config.yaml
model: "self-supervised image encoder"
dataset: "photos of plants, animals and fungi (iNaturalist)"
train_examples: 155796
image_size: 48
crop_scale_min: 0.3
horizontal_flip: true
color_jitter: 0.6
method: "simclr"
arch: "efficientnet"
norm: "batchnorm"
hidden_act: "silu"
channel_attention: "se"
depths: [2, 4, 2]
kernel_size: 3
stem: "deep"
expansion: 6
widths: [24, 48, 96]
projector_hidden: 512
projector_out: 256
projector_hidden_layers: 1
temperature: 0.3
init: "trunc_normal_002"
residual_init: "zero_last"
optimizer: "soap"
beta2: 0.95
learning_rate: 0.0018
beta1: 0.95
shampoo_beta: 0.95
eps: 1e-08
precondition_frequency: 32
max_precond_dim: 1024
merge_dims: true
one_sided: true
adamw_lr_other_params: 0.0019
max_grad_norm: 1.0
adaptive_grad_clip: 0.05
ema_decay: 0.995
max_steps: 5500
batch_size: 512
epochs: 18.1
lr_schedule: "linear"
final_lr_fraction: 0
warmup_steps: 1100
weight_decay: 0.3
adamw_weight_decay_other_params: 0.01
Rows from block 5 of a small self-supervised image encoder, named by matrix and row number. Rows with one number belong to one channel. Each number is 500 + 40 x the weight over its row's rms, rounded and kept within 0 to 999. All counts start at 0. Numbers have three digits each. After the name is the row's rms in percent of the matrix's.
Before each channel's rows are labels from the 100 images, of 14848, where the channel reaches its highest value: "strongest on" is what is common among them; "patch colour" is the nearest of a few named colours to the mean colour under the peak. Only what is clearly more common there than usual is listed. The data: photos of plants, animals and fungi (iNaturalist). In brackets: how many of the 100.
# convs0: expand pointwise conv (model.blocks.5.convs.0.weight, 288x48x1x1), inputs 0-47
# convs1: depthwise 3x3 conv (model.blocks.5.convs.1.weight, 288x1x3x3, trained with AdamW), a 3x3 kernel
# convs2: project pointwise conv (model.blocks.5.convs.2.weight, 48x288x1x1, transposed), outputs 0-47

strongest on: phylum Arthropoda (73); class Insecta (69)
patch colour: black (70)
convs0.223 093:445495475457524518519503396499557470483438502505555550463499481453547403486522462516507556499539483443554528545429485462472508479522481537554484
convs1.223 093:543501538539484550533571528
convs2.223 087:493420460538486547547453524492468600478528488496499440500494487505445453499568518524441506536530488399489471510523479505544456455546486483579487

strongest on: phylum Chordata (97); class Aves (93); order Accipitriformes (29)
patch colour: grey (74)
convs0.257 089:506489433501575528560472507481533507542523526554446500581449547522567518523522471607500535466493514433496490496505537496588531500528447500505492
convs1.257 090:480499476523597533472473470
convs2.257 097:514457506395538479467506573522563499487440494495516505459499586547468466521481487551477490534509516560476547469503498463547547442447445534460551

strongest on: phylum Chordata (96); class Aves (94); order Accipitriformes (35); family: Accipitridae (27)
patch colour: pink (31)
convs0.6 096:528481426518575467528521469415473518511489503447517579455470575523529483524489539494551540501486481480469478515492394526567523494565455484504509
convs1.6 109:505519493607473476533490501
convs2.6 092:536537487489498452552557497457532405390501521462525477512521527457470430546527474549514527526474577566528505491446492475479523498469523439517483

strongest on: class Aves (91); order Accipitriformes (30)
patch colour: pink (29); white (25)
convs0.171 105:418524428511512515459517494472502513435486539521477493487413539479560509556428545565490518461488463593443486449497499559478491513534483544494499
convs1.171 083:465517538442536545466548536
convs2.171 097:462494498507535539500473465564553555477459529495513520519463415505440507536439582548530546558479519482450533441470536506461445505481472415501473

strongest on: class Aves (88)
patch colour: white (52)
convs0.18 115:469462438501502513466467537504467609476512577477556537490453464404486558530505475545480488454556450473490549456529494482530508457501504453498546
convs1.18 097:451451455488490490450450452
convs2.18 077:471477510462503464525439444546494480481484439542479563491549495531526455545608459533541505574485458558469459469439549541501507530549464524486509

strongest on: order Passeriformes (52)
patch colour: white (39)
convs0.251 096:512568490547486531475560515551460551487501453512541464535521440515460502520543562463517531541496481459473544513474522570486575371494522486506493
convs1.251 086:502520484488595463487537460
convs2.251 109:507502468447531527502527532564519429506539454529521495468523465456539501495411484470554538455426496480498587532486460516509549490525537577431461

strongest on: class Aves (98); phylum Chordata (98); order Accipitriformes (31)
patch colour: white (30); cyan (27)
convs0.175 104:444433493447414506490522530538499513577501516446513480500520446500549537502491397432479463491541528516435501470502530540459558511478489430505526
convs1.175 107:473448467449477443475477452
convs2.175 097:517499500468461509502517504540553540491559426476458498479481495425564445492439488504545502531471503529414515456479416527528517489520472576432561

strongest on: phylum Chordata (95); class Aves (94)
patch colour: pink (28)
convs0.258 107:511483460534541545501474451457476496464501423459448530484441484529543523513501498539491509538538483478404454526465484597578552451558471503515473
convs1.258 092:488481502427585492479526488
convs2.258 103:491497471466527550530576480506538494461518569593524445530414519516448445529446471495549473438473507504459465475495470551511480499449545453452520

strongest on: phylum Chordata (97); class Aves (92); order Accipitriformes (26)
patch colour: grey (76)
convs0.183 107:497449470466546609480516484519528475536549451539491530495464568434518473477473504517543556497499493447544505462482534454585520489545480551443443
convs1.183 099:506515505460425437512547523
convs2.183 098:479493489515507538440481503544585455512487592474507474505545572537533494556464544527477502504519499458482546508489568465557554553529453529478589

strongest on: class Aves (86)
patch colour: white (45)
convs0.282 095:507502442545466537546470533459524523522457530476474458432514545437531468506578435597525466444512565488499493463530538462567491510496519442493511
convs1.282 098:436456451476504476458464458
convs2.282 080:567531500496552545480460472537479442481479500513441549463507548483545481522538472493516479469522383490483468523446527534429395485533463503528473

strongest on: phylum Chordata (92); class Aves (85)
patch colour: brown (49)
convs0.255 106:496518530421507457542506530466568541499462469518534484544494467539503610573533585538524552498496541513504478544566487551496506524468465540468473
convs1.255 104:502493494544540558529565548
convs2.255 088:450506558484503423424480518487524533509537469485501492516499501485485427631514461441532458505541439456561500507555484512558535524489525489495542

strongest on: class Aves (85)
patch colour: white (50)
convs0.146 096:504555484541448469499582480484397541542497533554479453558486488492487468500436487482532505476493551452503507474459545585464531461566451516519464
convs1.146 179:504514509495617502505519507
convs2.146 101:537554498380520472544484520481482534544525522569478510497513465529463576471504532459509535514549567441480562443509489531491530530502534555435500

strongest on: phylum Chordata (100); class Aves (99); order Accipitriformes (38); family: Accipitridae (27)
patch colour: grey (84)
convs0.272 091:502539495525514531487512537480478506473483474507536422625457433452504494508576550563499506469496414519510463478416492528456457513528478502500464
convs1.272 089:517507486592486448549491494
convs2.272 089:554454494517471494520430543520505586492495486526467463477554508543511476463524512480475535405495548496595462523572534580504513467518533506438511

strongest on: class Aves (84); order Accipitriformes (27)
patch colour: white (45)
convs0.58 110:553545485494439478541473529539478483465415457514486527541429498476513496518463507400566479480497496540465557482429466504558435488527502552480454
convs1.58 099:529572544538534525531541523
convs2.58 088:461490519534492537453538439467453528565475550523460453452523485532511440472502448467461433514510529483580508493484581502498546505498424548570528

strongest on: class Aves (86)
patch colour: black (26)
convs0.241 099:511482453460545512508542524559428508543467478569533411449505518583502543474508504569522501470486512488533540584468486456540465479506442481530547
convs1.241 110:509476502533477520518593551
convs2.241 106:551488569495513457473480520518461428547525563485501543488566494538501506478458476470414560496474546462527531446573469519568506484463422506518474

strongest on: phylum Chordata (97); class Aves (96); order Accipitriformes (30); family: Accipitridae (29)
patch colour: white (34)
convs0.188 099:477461459507530543524418510480506505519505527545469541469544426515463555507534495499480427570547591477496495473494531456489502490478426469596523
convs1.188 117:447465433467449473493504464
convs2.188 103:505453423450534553554575505449500490510480486422482571510526538478464486417550538483516496539517471464522456526482522490541475472482429570490542

strongest on: class Aves (84)
patch colour: black (44)
convs0.74 085:548496421455580480546434480534506494618544481471514515508528473536533486494500514517526454538475505419500514515490506476545465469436420492460478
convs1.74 090:460518507421545522451534508
convs2.74 089:525486492526543518527499560551566518553543473580449518568520477516516477570484570508567588522493533526578518456554537522477507517479494481475508

strongest on: phylum Chordata (94); class Aves (91); order Accipitriformes (33); family: Accipitridae (28)
patch colour: white (39)
convs0.151 112:502476461540428429510535485500490471466473525443604481509455508441546564494516457515497465459469602519490483518519470444489554547509510476558482
convs1.151 113:452445444453502467462487466
convs2.151 098:413441430443522573452530526434525555526494508543555510511511497526515441536530516430530460551505530537472526524444459465460523493514472557486491

strongest on: class Aves (84)
patch colour: black (30)
convs0.71 091:467509412463565504461463488547541486585533437478475484510516445539482535502510550504488447492463468482532576531458568467558446529492448530496477
convs1.71 090:509507464551527407514509474
convs2.71 101:466480542532565534501461507544580524516550496532434534517542467537555513553497546560519591512495522472560515453550571523513497513456534542457502