A small self-supervised image encoder, trained from scratch.
Training: soap at rate 0.0018, 5500 steps, batches of 512.
Data: trained on photos of plants, animals and fungi (iNaturalist), 155796 training examples, 18.1 epochs.
Rows from block 5, named by matrix and row number. Each number is 50 + 12 x the weight over its row's rms, rounded and kept within 0 to 99. All counts start at 0. After the name is the row's rms in percent of the matrix's.
# fc1: squeeze-excite reduce (model.blocks.5.se.fc1.weight, 18x288), inputs 160-191
fc1.0 105:79 79 65 63 52 40 52 40 54 49 51 61 26 55 46 69 41 74 64 61 66 60 69 61 54 44 49 49 58 48 58 63
fc1.1 099:34 34 65 59 43 38 56 60 47 65 48 55 60 65 53 62 66 30 64 72 44 51 51 52 51 46 39 44 60 59 62 48
fc1.2 098:54 53 71 48 84 46 61 65 62 47 58 65 76 51 63 43 25 22 49 59 50 21 73 63 54 67 58 53 60 46 53 71
fc1.3 152:74 64 52 55 46 53 54 57 54 68 49 63 62 70 49 72 70 74 62 54 59 75 51 53 62 34 54 65 63 60 47 52
fc1.4 083:19 38 66 57 50 55 40 62 45 42 56 62 64 45 46 81 38 43 38 45 43 32 57 58 54 44 53 54 76 69 57 64
fc1.5 109:53 60 65 68 44 73 45 46 47 50 37 47 86 31 52 59 71 68 71 49 56 81 61 62 63 37 52 61 73 64 66 58
fc1.6 087:52 37 46 68 58 54 50 48 74 51 82 40 69 59 66 35 41 59 59 47 65 46 50 47 62 30 66 46 43 44 64 36
fc1.7 179:67 64 60 50 40 67 57 65 52 62 39 58 60 54 66 59 75 68 51 67 65 78 55 65 62 59 61 69 60 73 63 65
fc1.8 006:79 18 62 35 49 37 46 60 46 38 45 50 52 55 68 37 54 40 51 29 49 45 50 41 32 43 38 45 36 51 53 44
fc1.9 090:64 57 49 42 55 45 56 50 54 28 39 65 46 44 55 67 52 74 53 66 51 67 60 50 61 82 53 54 58 72 56 38
fc1.10 126:79 69 55 72 51 60 66 54 67 65 56 60 61 62 61 52 64 60 54 61 73 71 54 67 62 31 51 71 49 46 59 65
fc1.11 102:52 57 53 38 62 62 43 56 34 32 38 48 39 52 61 49 53 62 46 66 54 60 53 58 63 60 54 60 54 56 62 56
fc1.12 117:68 50 61 48 63 61 68 58 50 37 45 32 38 67 44 53 38 21 59 62 57 56 62 53 65 49 51 62 67 62 50 64
fc1.13 099:41 31 57 34 33 61 44 56 40 46 24 60 50 44 42 67 64 43 67 49 61 62 53 55 51 66 61 54 73 60 54 44
fc1.14 006:46 41 47 46 41 34 43 46 49 23 38 46 55 44 59 53 39 50 34 29 37 43 26 49 50 45 50 37 38 38 35 35
fc1.15 006:56 44 30 35 46 38 41 50 63 28 52 49 38 57 34 46 57 51 58 33 47 55 41 41 52 46 61 62 36 31 45 55
fc1.16 060:22 48 63 59 42 48 77 45 42 56 52 54 67 68 91 79 39 56 65 47 41 34 73 41 46 61 51 60 51 47 43 47
fc1.17 080:39 39 59 57 86 42 52 37 55 10 66 37 43 65 48 50 25 48 64 51 36 32 66 47 56 67 53 41 46 52 58 28