{
  "beta1": 0.95,
  "eps": 1e-08,
  "adamw_lr_other_params": 0.0019
}
Rows from block 4 of a small self-supervised image encoder, named by matrix and row number. Rows with one number belong to one channel. Each number is 50 + 15 x the weight over its row's rms, rounded and kept within 0 to 99. All counts start at 0.
After each channel's rows are labels from the 100 images, of 14848, where the channel reaches its highest value: "patch colour" is the nearest of a few named colours to the mean colour under the peak. Only what is clearly more common there than usual is listed. The data: photos of plants, animals and fungi (iNaturalist). In brackets: how many of the 100.
# convs0: expand pointwise conv (model.blocks.4.convs.0.weight, 288x48x1x1), inputs 0-47
# convs1: depthwise 3x3 conv (model.blocks.4.convs.1.weight, 288x1x3x3, trained with AdamW), a 3x3 kernel
# convs2: project pointwise conv (model.blocks.4.convs.2.weight, 48x288x1x1, transposed), outputs 0-47

convs0.131:56 64 36 33 78 24 41 64 22 61 37 55 55 28 54 38 72 57 31 61 39 55 33 60 59 39 40 54 39 49 19 54 37 34 54 54 45 49 58 66 29 62 62 31 47 70 55 14
convs1.131:51 45 51 47 94 58 48 50 48
convs2.131:61 08 49 30 62 30 47 42 93 74 45 52 56 47 62 25 35 61 53 44 36 63 31 31 48 56 60 37 33 38 64 46 63 35 60 53 60 56 37 61 49 45 70 29 59 51 64 60
patch colour: black (47)

convs0.248:29 58 42 42 64 12 53 48 54 39 45 45 62 41 38 07 46 26 73 40 52 58 54 44 54 68 61 50 60 67 28 44 67 43 44 53 62 32 20 32 54 36 58 65 74 60 65 42
convs1.248:46 51 54 54 56 52 30 11 46
convs2.248:46 33 27 59 48 58 59 63 42 59 75 38 46 72 75 37 29 39 44 39 19 57 29 46 57 45 54 20 63 38 50 54 33 71 66 31 25 79 48 58 41 28 44 46 37 42 52 41
patch colour: pink (32)

convs0.212:73 49 64 43 51 13 51 29 51 37 36 50 51 31 49 55 61 35 69 48 54 52 49 81 42 59 63 72 72 54 41 59 45 91 36 65 51 26 79 71 42 56 57 52 46 59 56 60
convs1.212:43 36 49 46 28 81 44 46 66
convs2.212:42 48 42 66 39 46 46 44 28 47 36 43 59 63 52 59 48 78 54 68 80 61 31 13 49 32 42 52 78 79 52 25 29 58 56 57 41 73 27 48 58 54 44 45 33 44 43 68
patch colour: pink (29)

convs0.96:50 50 25 57 46 53 51 44 57 56 86 51 42 42 44 41 57 70 49 73 81 59 29 38 47 56 49 45 38 66 80 52 58 53 80 44 33 48 85 69 55 44 68 52 66 69 35 68
convs1.96:32 59 50 28 73 56 29 62 48
convs2.96:29 63 46 68 73 41 57 47 64 48 44 57 59 51 65 63 43 59 47 43 73 45 75 29 39 72 46 53 33 57 60 61 56 26 61 56 90 40 61 20 39 77 60 63 72 47 42 67
patch colour: black (37)

convs0.73:47 80 55 54 54 58 56 72 50 64 42 71 32 79 59 34 44 68 31 47 57 61 33 58 54 47 80 37 34 24 51 36 45 67 55 45 28 52 23 76 38 63 63 39 48 30 41 69
convs1.73:45 64 41 24 77 66 42 54 50
convs2.73:30 68 52 31 61 48 44 47 38 38 53 68 68 37 53 24 63 45 68 42 47 71 43 54 12 25 57 41 36 58 58 67 30 29 66 29 50 43 46 25 37 57 27 48 57 69 50 70
patch colour: white (31)

convs0.76:50 88 78 39 34 58 69 28 53 32 46 71 56 47 36 46 55 73 70 44 49 68 60 59 37 33 65 73 60 34 32 77 49 60 64 48 55 74 75 55 56 54 61 61 48 51 60 67
convs1.76:50 53 59 59 81 77 57 60 52
convs2.76:46 80 69 41 70 42 28 73 63 65 48 67 57 50 26 52 38 70 20 55 51 55 47 65 36 24 64 67 77 55 49 29 43 48 66 63 34 68 60 47 56 43 60 45 37 68 54 72
patch colour: black (33)

convs0.272:66 42 55 46 75 51 77 56 77 44 61 55 56 37 45 94 55 36 23 41 39 54 44 49 58 36 43 36 63 57 40 47 39 23 61 62 31 41 62 73 39 53 62 39 45 45 83 64
convs1.272:40 24 35 56 59 60 52 78 53
convs2.272:49 36 52 09 60 53 34 53 62 31 57 33 62 60 43 64 40 70 57 55 32 85 44 43 49 54 60 37 70 35 63 30 70 48 38 49 71 41 26 51 57 20 52 56 34 59 71 47
patch colour: black (55)

convs0.118:48 35 34 48 63 47 79 72 25 25 51 62 66 35 56 57 72 58 59 66 61 72 62 44 49 45 56 38 73 51 71 48 61 51 44 29 49 66 32 53 78 25 63 50 30 37 25 54
convs1.118:66 53 41 86 37 38 57 46 53
convs2.118:54 45 64 47 40 29 66 72 53 60 37 27 33 44 36 68 29 35 33 45 26 27 49 31 58 81 38 64 47 49 43 56 73 68 59 37 20 35 55 41 45 68 35 33 41 55 59 34
patch colour: pink (32)

convs0.42:48 51 55 65 43 45 40 59 51 37 47 63 31 50 47 48 56 79 93 50 46 39 34 80 49 43 39 86 39 59 44 25 62 72 18 52 31 37 35 41 67 59 48 45 42 42 59 40
convs1.42:44 61 44 48 93 50 52 50 54
convs2.42:53 46 46 55 70 58 63 13 54 59 79 58 72 56 40 31 48 61 27 32 41 42 46 82 46 52 47 77 38 40 51 25 56 30 31 46 32 34 47 32 39 38 44 44 55 54 27 66
patch colour: pink (29)

convs0.234:58 63 42 39 66 41 69 48 81 64 74 65 64 52 29 29 51 65 37 35 55 22 68 59 49 60 47 44 67 57 27 35 65 59 72 19 45 47 74 44 61 69 43 44 46 40 38 32
convs1.234:50 47 49 54 83 63 48 24 42
convs2.234:50 58 62 41 50 49 28 59 75 30 41 37 50 82 40 60 31 49 52 63 54 55 30 41 68 53 41 20 63 20 27 32 80 40 45 38 59 80 47 34 64 51 48 44 60 58 48 31
patch colour: black (58)

convs0.122:79 56 65 53 57 51 58 52 72 32 35 30 44 57 68 46 62 65 31 54 54 67 34 50 48 67 82 71 52 63 59 48 52 60 59 40 67 33 27 75 57 79 60 62 42 80 52 66
convs1.122:52 55 46 49 77 29 52 25 65
convs2.122:57 53 67 33 49 50 44 50 58 59 36 46 62 48 68 43 74 52 84 73 27 74 63 67 33 75 52 57 51 61 56 50 17 37 36 48 46 41 31 56 49 33 39 52 44 23 44 83
patch colour: white (38)

convs0.65:69 49 73 62 55 32 68 36 42 41 46 60 49 49 39 62 76 69 74 50 49 58 67 61 46 48 29 50 48 38 27 53 41 76 78 43 45 61 44 47 29 40 56 83 30 73 49 79
convs1.65:47 42 40 80 45 26 63 36 49
convs2.65:54 62 48 19 41 35 46 40 23 23 48 55 21 54 46 38 29 40 51 30 77 59 61 49 75 61 68 40 32 21 55 64 47 56 39 48 61 38 78 60 44 62 45 62 43 54 68 37
patch colour: pink (28)

convs0.105:51 58 51 46 67 41 52 57 05 30 71 67 41 58 57 74 41 47 94 46 58 85 41 49 58 45 49 44 68 60 57 49 38 34 57 49 43 44 46 37 36 32 22 63 56 47 55 36
convs1.105:46 42 56 68 81 59 57 28 43
convs2.105:57 18 45 52 41 57 75 57 53 62 24 63 60 47 36 57 45 22 24 30 45 44 53 40 36 51 27 46 51 51 62 55 56 63 22 65 38 62 69 55 22 85 39 57 35 62 57 42
patch colour: grey (74)

convs0.249:55 72 54 71 55 43 54 78 21 63 63 65 58 30 75 45 59 37 43 64 48 52 41 38 50 34 21 37 51 51 35 43 74 31 49 65 72 36 76 58 25 59 24 45 54 63 45 49
convs1.249:54 39 50 53 20 44 56 79 58
convs2.249:63 38 51 37 65 32 42 50 53 61 51 45 76 64 63 27 21 43 50 46 43 65 51 36 38 23 30 47 41 66 23 51 71 29 67 62 40 60 23 32 37 39 52 82 52 39 52 67
patch colour: black (31)

convs0.151:64 53 47 76 63 38 29 67 66 70 43 52 70 75 39 59 54 36 54 51 09 79 54 61 34 33 58 63 39 54 61 56 34 58 41 54 64 52 41 47 62 57 70 39 57 74 21 42
convs1.151:51 53 43 70 36 39 22 71 57
convs2.151:64 40 48 31 36 40 42 49 72 53 35 69 12 49 49 71 79 41 52 51 36 61 51 42 52 53 69 49 43 69 38 43 46 52 71 58 37 53 44 74 59 44 49 88 64 27 37 78
patch colour: brown (53)

convs0.244:37 63 28 57 57 57 68 25 37 50 52 34 51 29 47 49 48 60 24 55 29 60 29 38 45 28 36 30 42 52 50 70 69 36 39 40 42 75 47 95 40 50 28 54 48 65 48 56
convs1.244:61 48 42 71 58 18 55 51 35
convs2.244:72 36 54 37 42 37 50 54 22 46 39 51 42 90 51 20 45 53 62 54 46 57 65 28 71 53 61 60 28 75 77 38 35 36 56 57 40 75 53 46 44 51 49 37 69 63 47 73
patch colour: black (25)

convs0.194:46 74 66 48 22 47 31 25 53 49 67 45 54 51 29 44 34 53 36 58 46 02 63 39 50 50 61 70 48 50 51 41 64 61 41 40 47 55 22 36 65 16 57 60 52 47 42 29
convs1.194:41 34 40 32 28 30 42 35 43
convs2.194:67 38 44 39 13 48 26 71 48 77 50 50 54 53 42 59 53 47 47 51 55 58 49 64 27 53 26 45 65 56 54 71 25 67 42 49 51 17 23 56 37 39 57 34 38 53 83 60
patch colour: cyan (26); white (25)

convs0.267:60 40 45 40 75 44 52 47 48 63 43 39 59 42 40 63 20 28 37 42 50 50 47 23 52 53 81 60 34 59 18 44 75 62 43 58 51 45 27 46 25 49 20 50 63 37 20 45
convs1.267:59 43 53 78 62 44 22 41 46
convs2.267:83 72 53 68 49 71 65 59 68 63 34 52 37 40 57 65 66 63 49 36 49 55 43 29 26 63 58 63 61 58 59 44 64 29 66 64 47 57 45 18 69 56 49 77 78 37 38 49
patch colour: brown (50); black (35)

convs0.128:58 54 42 22 67 73 64 35 44 44 76 41 12 54 59 48 59 48 62 47 68 36 64 71 62 54 39 54 68 66 38 35 44 29 67 33 40 70 42 58 56 49 49 45 28 64 17 58
convs1.128:50 38 47 67 76 73 44 32 43
convs2.128:65 45 53 12 37 54 71 38 53 58 26 62 53 43 56 61 58 55 48 35 35 32 29 46 41 27 14 49 78 38 50 57 58 60 44 51 79 73 37 46 31 53 34 59 31 63 57 42
patch colour: grey (73)

convs0.150:50 19 55 35 63 51 61 58 43 55 43 29 38 42 68 58 26 54 77 51 44 46 53 75 70 74 33 70 35 52 17 72 33 50 79 58 55 50 45 29 32 35 39 53 44 61 59 51
convs1.150:46 60 54 45 92 60 43 50 49
convs2.150:44 27 36 17 42 80 23 65 58 58 44 25 39 44 52 44 40 53 21 26 39 23 55 56 68 64 41 62 63 46 51 53 45 62 77 38 45 36 63 58 32 36 67 48 58 38 50 40
patch colour: grey (80)

convs0.149:49 51 61 23 34 29 50 38 73 43 43 62 52 43 52 51 48 57 20 36 48 29 85 37 53 33 23 41 54 66 65 41 69 56 65 49 66 70 50 44 52 79 43 51 43 77 70 35
convs1.149:61 64 58 51 62 56 41 15 37
convs2.149:47 50 65 26 59 38 42 70 55 41 43 59 70 69 34 60 43 72 73 33 64 31 41 30 70 36 31 47 34 50 29 41 60 54 41 77 53 81 27 51 41 60 52 75 55 33 49 34
patch colour: black (37)

convs0.110:45 49 42 50 59 25 68 68 50 48 40 53 42 66 62 48 60 47 61 30 50 90 59 45 49 27 33 32 48 71 43 62 62 34 74 76 77 26 71 62 50 75 34 62 54 46 57 38
convs1.110:50 68 44 59 81 44 51 74 50
convs2.110:42 73 40 73 67 46 35 33 41 42 68 57 88 70 65 53 73 52 72 45 23 57 48 48 64 50 63 39 34 68 39 42 88 69 49 51 64 55 51 47 45 69 58 59 68 65 53 43
patch colour: black (63)

convs0.143:31 28 36 42 54 60 49 63 59 44 53 52 36 45 62 64 47 36 42 36 28 42 25 48 67 67 57 34 47 68 92 23 61 51 43 37 67 56 48 62 48 51 23 30 69 53 29 27
convs1.143:55 62 52 66 79 69 55 62 63
convs2.143:36 41 39 50 51 43 35 54 66 59 45 50 69 59 45 67 44 44 41 63 39 37 85 50 64 65 62 56 63 19 81 80 36 61 44 74 27 68 52 47 57 41 31 61 54 80 37 39
patch colour: black (29)

convs0.285:56 39 45 48 48 60 56 29 64 44 74 47 68 47 43 85 58 59 16 54 49 49 47 36 54 63 27 64 77 46 25 40 68 30 75 72 57 37 56 49 38 26 37 46 28 34 53 43
convs1.285:51 49 52 57 84 52 46 78 45
convs2.285:27 38 44 45 76 33 36 37 73 42 66 48 84 63 49 60 25 39 51 41 28 74 36 56 38 60 50 28 54 56 46 33 54 44 50 47 39 25 42 28 38 38 45 44 29 53 75 72
patch colour: black (62)

convs0.62:34 36 26 25 58 43 64 33 64 45 49 57 52 49 26 64 31 52 65 38 59 59 72 28 48 40 58 70 13 43 30 33 68 70 21 57 39 44 52 47 28 40 53 68 57 62 44 44
convs1.62:51 48 55 55 35 91 49 47 48
convs2.62:39 55 05 38 49 36 49 45 23 44 31 43 44 57 41 47 42 52 67 53 47 77 57 29 60 35 44 38 52 56 49 61 44 54 84 60 17 58 24 29 70 66 40 54 34 57 52 54
patch colour: pink (31); white (28)

convs0.176:60 49 41 52 55 76 64 55 38 36 51 25 73 52 61 52 37 39 36 59 72 52 87 38 56 52 73 52 34 71 68 62 60 34 45 36 46 44 31 54 88 42 41 70 29 51 30 51
convs1.176:53 42 62 41 70 38 47 78 30
convs2.176:32 42 25 46 37 37 46 82 56 50 45 35 22 48 38 39 73 27 50 53 75 38 49 55 60 57 44 36 37 72 82 42 46 66 20 50 44 51 69 52 47 71 39 44 43 51 54 23
patch colour: grey (74)

convs0.59:47 14 41 14 63 55 57 52 52 42 42 58 41 40 55 29 52 49 68 43 45 59 55 82 45 53 27 42 56 40 53 46 56 43 54 48 55 55 29 31 47 61 36 33 12 43 89 58
convs1.59:45 50 49 46 94 50 48 48 49
convs2.59:49 37 10 16 28 47 28 39 50 52 55 52 62 51 40 29 51 49 45 38 33 62 46 61 42 49 37 45 49 30 54 51 47 67 71 46 37 51 61 65 53 32 28 63 06 43 70 53
patch colour: black (43)

convs0.67:42 29 47 31 65 52 49 63 24 42 63 35 48 48 48 78 51 53 93 51 39 38 67 22 54 68 44 69 44 80 45 75 47 51 65 52 43 64 48 25 60 50 44 43 28 46 34 50
convs1.67:51 32 54 57 73 68 41 30 33
convs2.67:44 39 69 52 70 49 67 65 52 38 21 47 60 37 42 48 22 49 52 45 58 54 49 60 43 25 29 54 61 70 46 67 44 66 19 57 47 80 39 44 22 80 41 53 30 53 52 26
patch colour: grey (76)

convs0.273:61 15 56 49 44 71 48 46 43 35 56 57 57 65 46 48 34 74 60 53 37 48 65 50 49 86 58 63 58 30 70 58 72 58 64 50 46 12 46 39 63 46 25 76 52 58 55 72
convs1.273:34 41 32 33 44 35 31 38 32
convs2.273:32 50 28 70 51 80 52 55 58 49 61 76 51 67 68 65 70 48 59 80 58 48 55 49 56 60 44 76 48 73 44 55 63 53 48 27 40 31 55 73 78 55 29 37 42 50 26 63
patch colour: white (66)

convs0.255:55 38 56 37 65 38 64 45 61 42 36 24 33 42 39 34 55 18 64 66 53 46 43 58 48 57 83 64 51 31 43 45 64 88 60 51 36 40 53 78 30 77 47 45 58 43 59 29
convs1.255:53 40 72 54 38 84 55 43 55
convs2.255:51 49 08 44 56 52 54 38 16 42 18 43 44 62 70 52 44 49 60 79 54 66 47 35 63 46 48 41 70 66 66 50 41 53 55 69 38 64 13 56 62 67 53 42 30 56 46 57
patch colour: pink (30)

convs0.181:18 47 78 40 85 51 46 45 55 24 58 46 44 65 40 44 68 37 61 32 63 53 71 37 63 66 57 55 64 61 47 49 50 46 44 19 30 64 67 50 52 40 81 40 48 39 23 61
convs1.181:58 82 74 55 41 54 42 38 42
convs2.181:77 46 43 25 62 69 55 47 27 71 30 46 54 36 55 56 23 74 60 46 28 44 54 34 56 45 51 76 62 56 43 64 59 39 56 38 19 55 35 46 33 66 43 60 35 84 42 43
patch colour: pink (30)

convs0.41:42 66 47 69 68 42 61 37 41 21 66 39 44 50 29 64 25 54 53 51 27 69 63 68 65 39 63 42 68 65 58 35 70 85 64 37 30 46 40 31 62 44 48 72 62 62 35 54
convs1.41:61 57 52 69 76 65 41 71 59
convs2.41:45 57 66 68 66 36 48 60 36 42 30 39 55 23 50 38 51 14 38 29 80 67 31 23 27 48 64 29 42 46 56 41 53 51 42 71 43 31 40 53 72 67 57 53 45 35 34 46
patch colour: grey (74)

convs0.127:39 52 35 37 44 64 68 61 49 51 39 41 35 47 33 72 66 30 67 47 42 34 41 34 77 67 61 62 67 47 42 35 48 71 62 63 49 40 31 42 48 74 87 53 48 62 38 12
convs1.127:42 75 50 47 35 81 49 41 45
convs2.127:40 29 46 42 45 50 59 51 31 55 52 33 28 47 71 63 39 53 87 83 61 60 62 31 62 58 43 81 63 51 50 67 73 53 60 54 24 41 54 44 67 61 56 56 46 71 75 69
patch colour: pink (28); white (25)

convs0.39:25 71 46 39 54 54 64 29 33 32 39 43 46 47 49 57 68 53 42 33 66 37 67 34 50 52 36 59 91 66 40 39 56 23 43 48 63 49 15 48 61 37 45 76 65 66 48 34
convs1.39:51 91 45 63 58 56 54 50 50
convs2.39:57 39 67 43 51 47 42 68 37 68 55 28 49 40 84 74 31 68 59 64 39 65 37 50 55 46 35 83 68 60 39 83 62 58 57 29 35 45 21 56 59 57 50 37 40 68 45 52
patch colour: pink (37)

convs0.126:46 27 46 55 31 57 43 40 53 45 38 45 48 30 32 51 19 72 49 42 55 78 52 65 58 07 47 56 48 47 54 46 48 31 48 30 79 46 62 60 77 51 28 77 56 38 48 36
convs1.126:48 61 40 46 70 24 53 72 35
convs2.126:44 42 37 35 46 53 17 52 71 66 37 60 42 48 41 50 78 20 33 65 45 65 30 39 50 20 34 42 41 46 78 47 63 58 62 49 73 62 39 34 61 39 42 31 56 77 57 38
patch colour: grey (75)

convs0.233:18 47 60 46 80 90 64 56 56 50 53 38 50 11 57 42 62 42 21 22 43 42 56 49 58 52 51 59 49 65 50 76 50 40 49 55 54 44 47 29 58 46 80 48 53 55 68 44
convs1.233:51 55 50 59 65 61 46 15 33
convs2.233:40 60 56 58 41 09 47 46 58 51 32 35 59 44 43 60 36 47 73 67 66 63 48 25 76 58 30 63 50 54 63 30 21 78 66 48 59 58 43 80 42 58 53 34 52 49 58 34
patch colour: pink (27)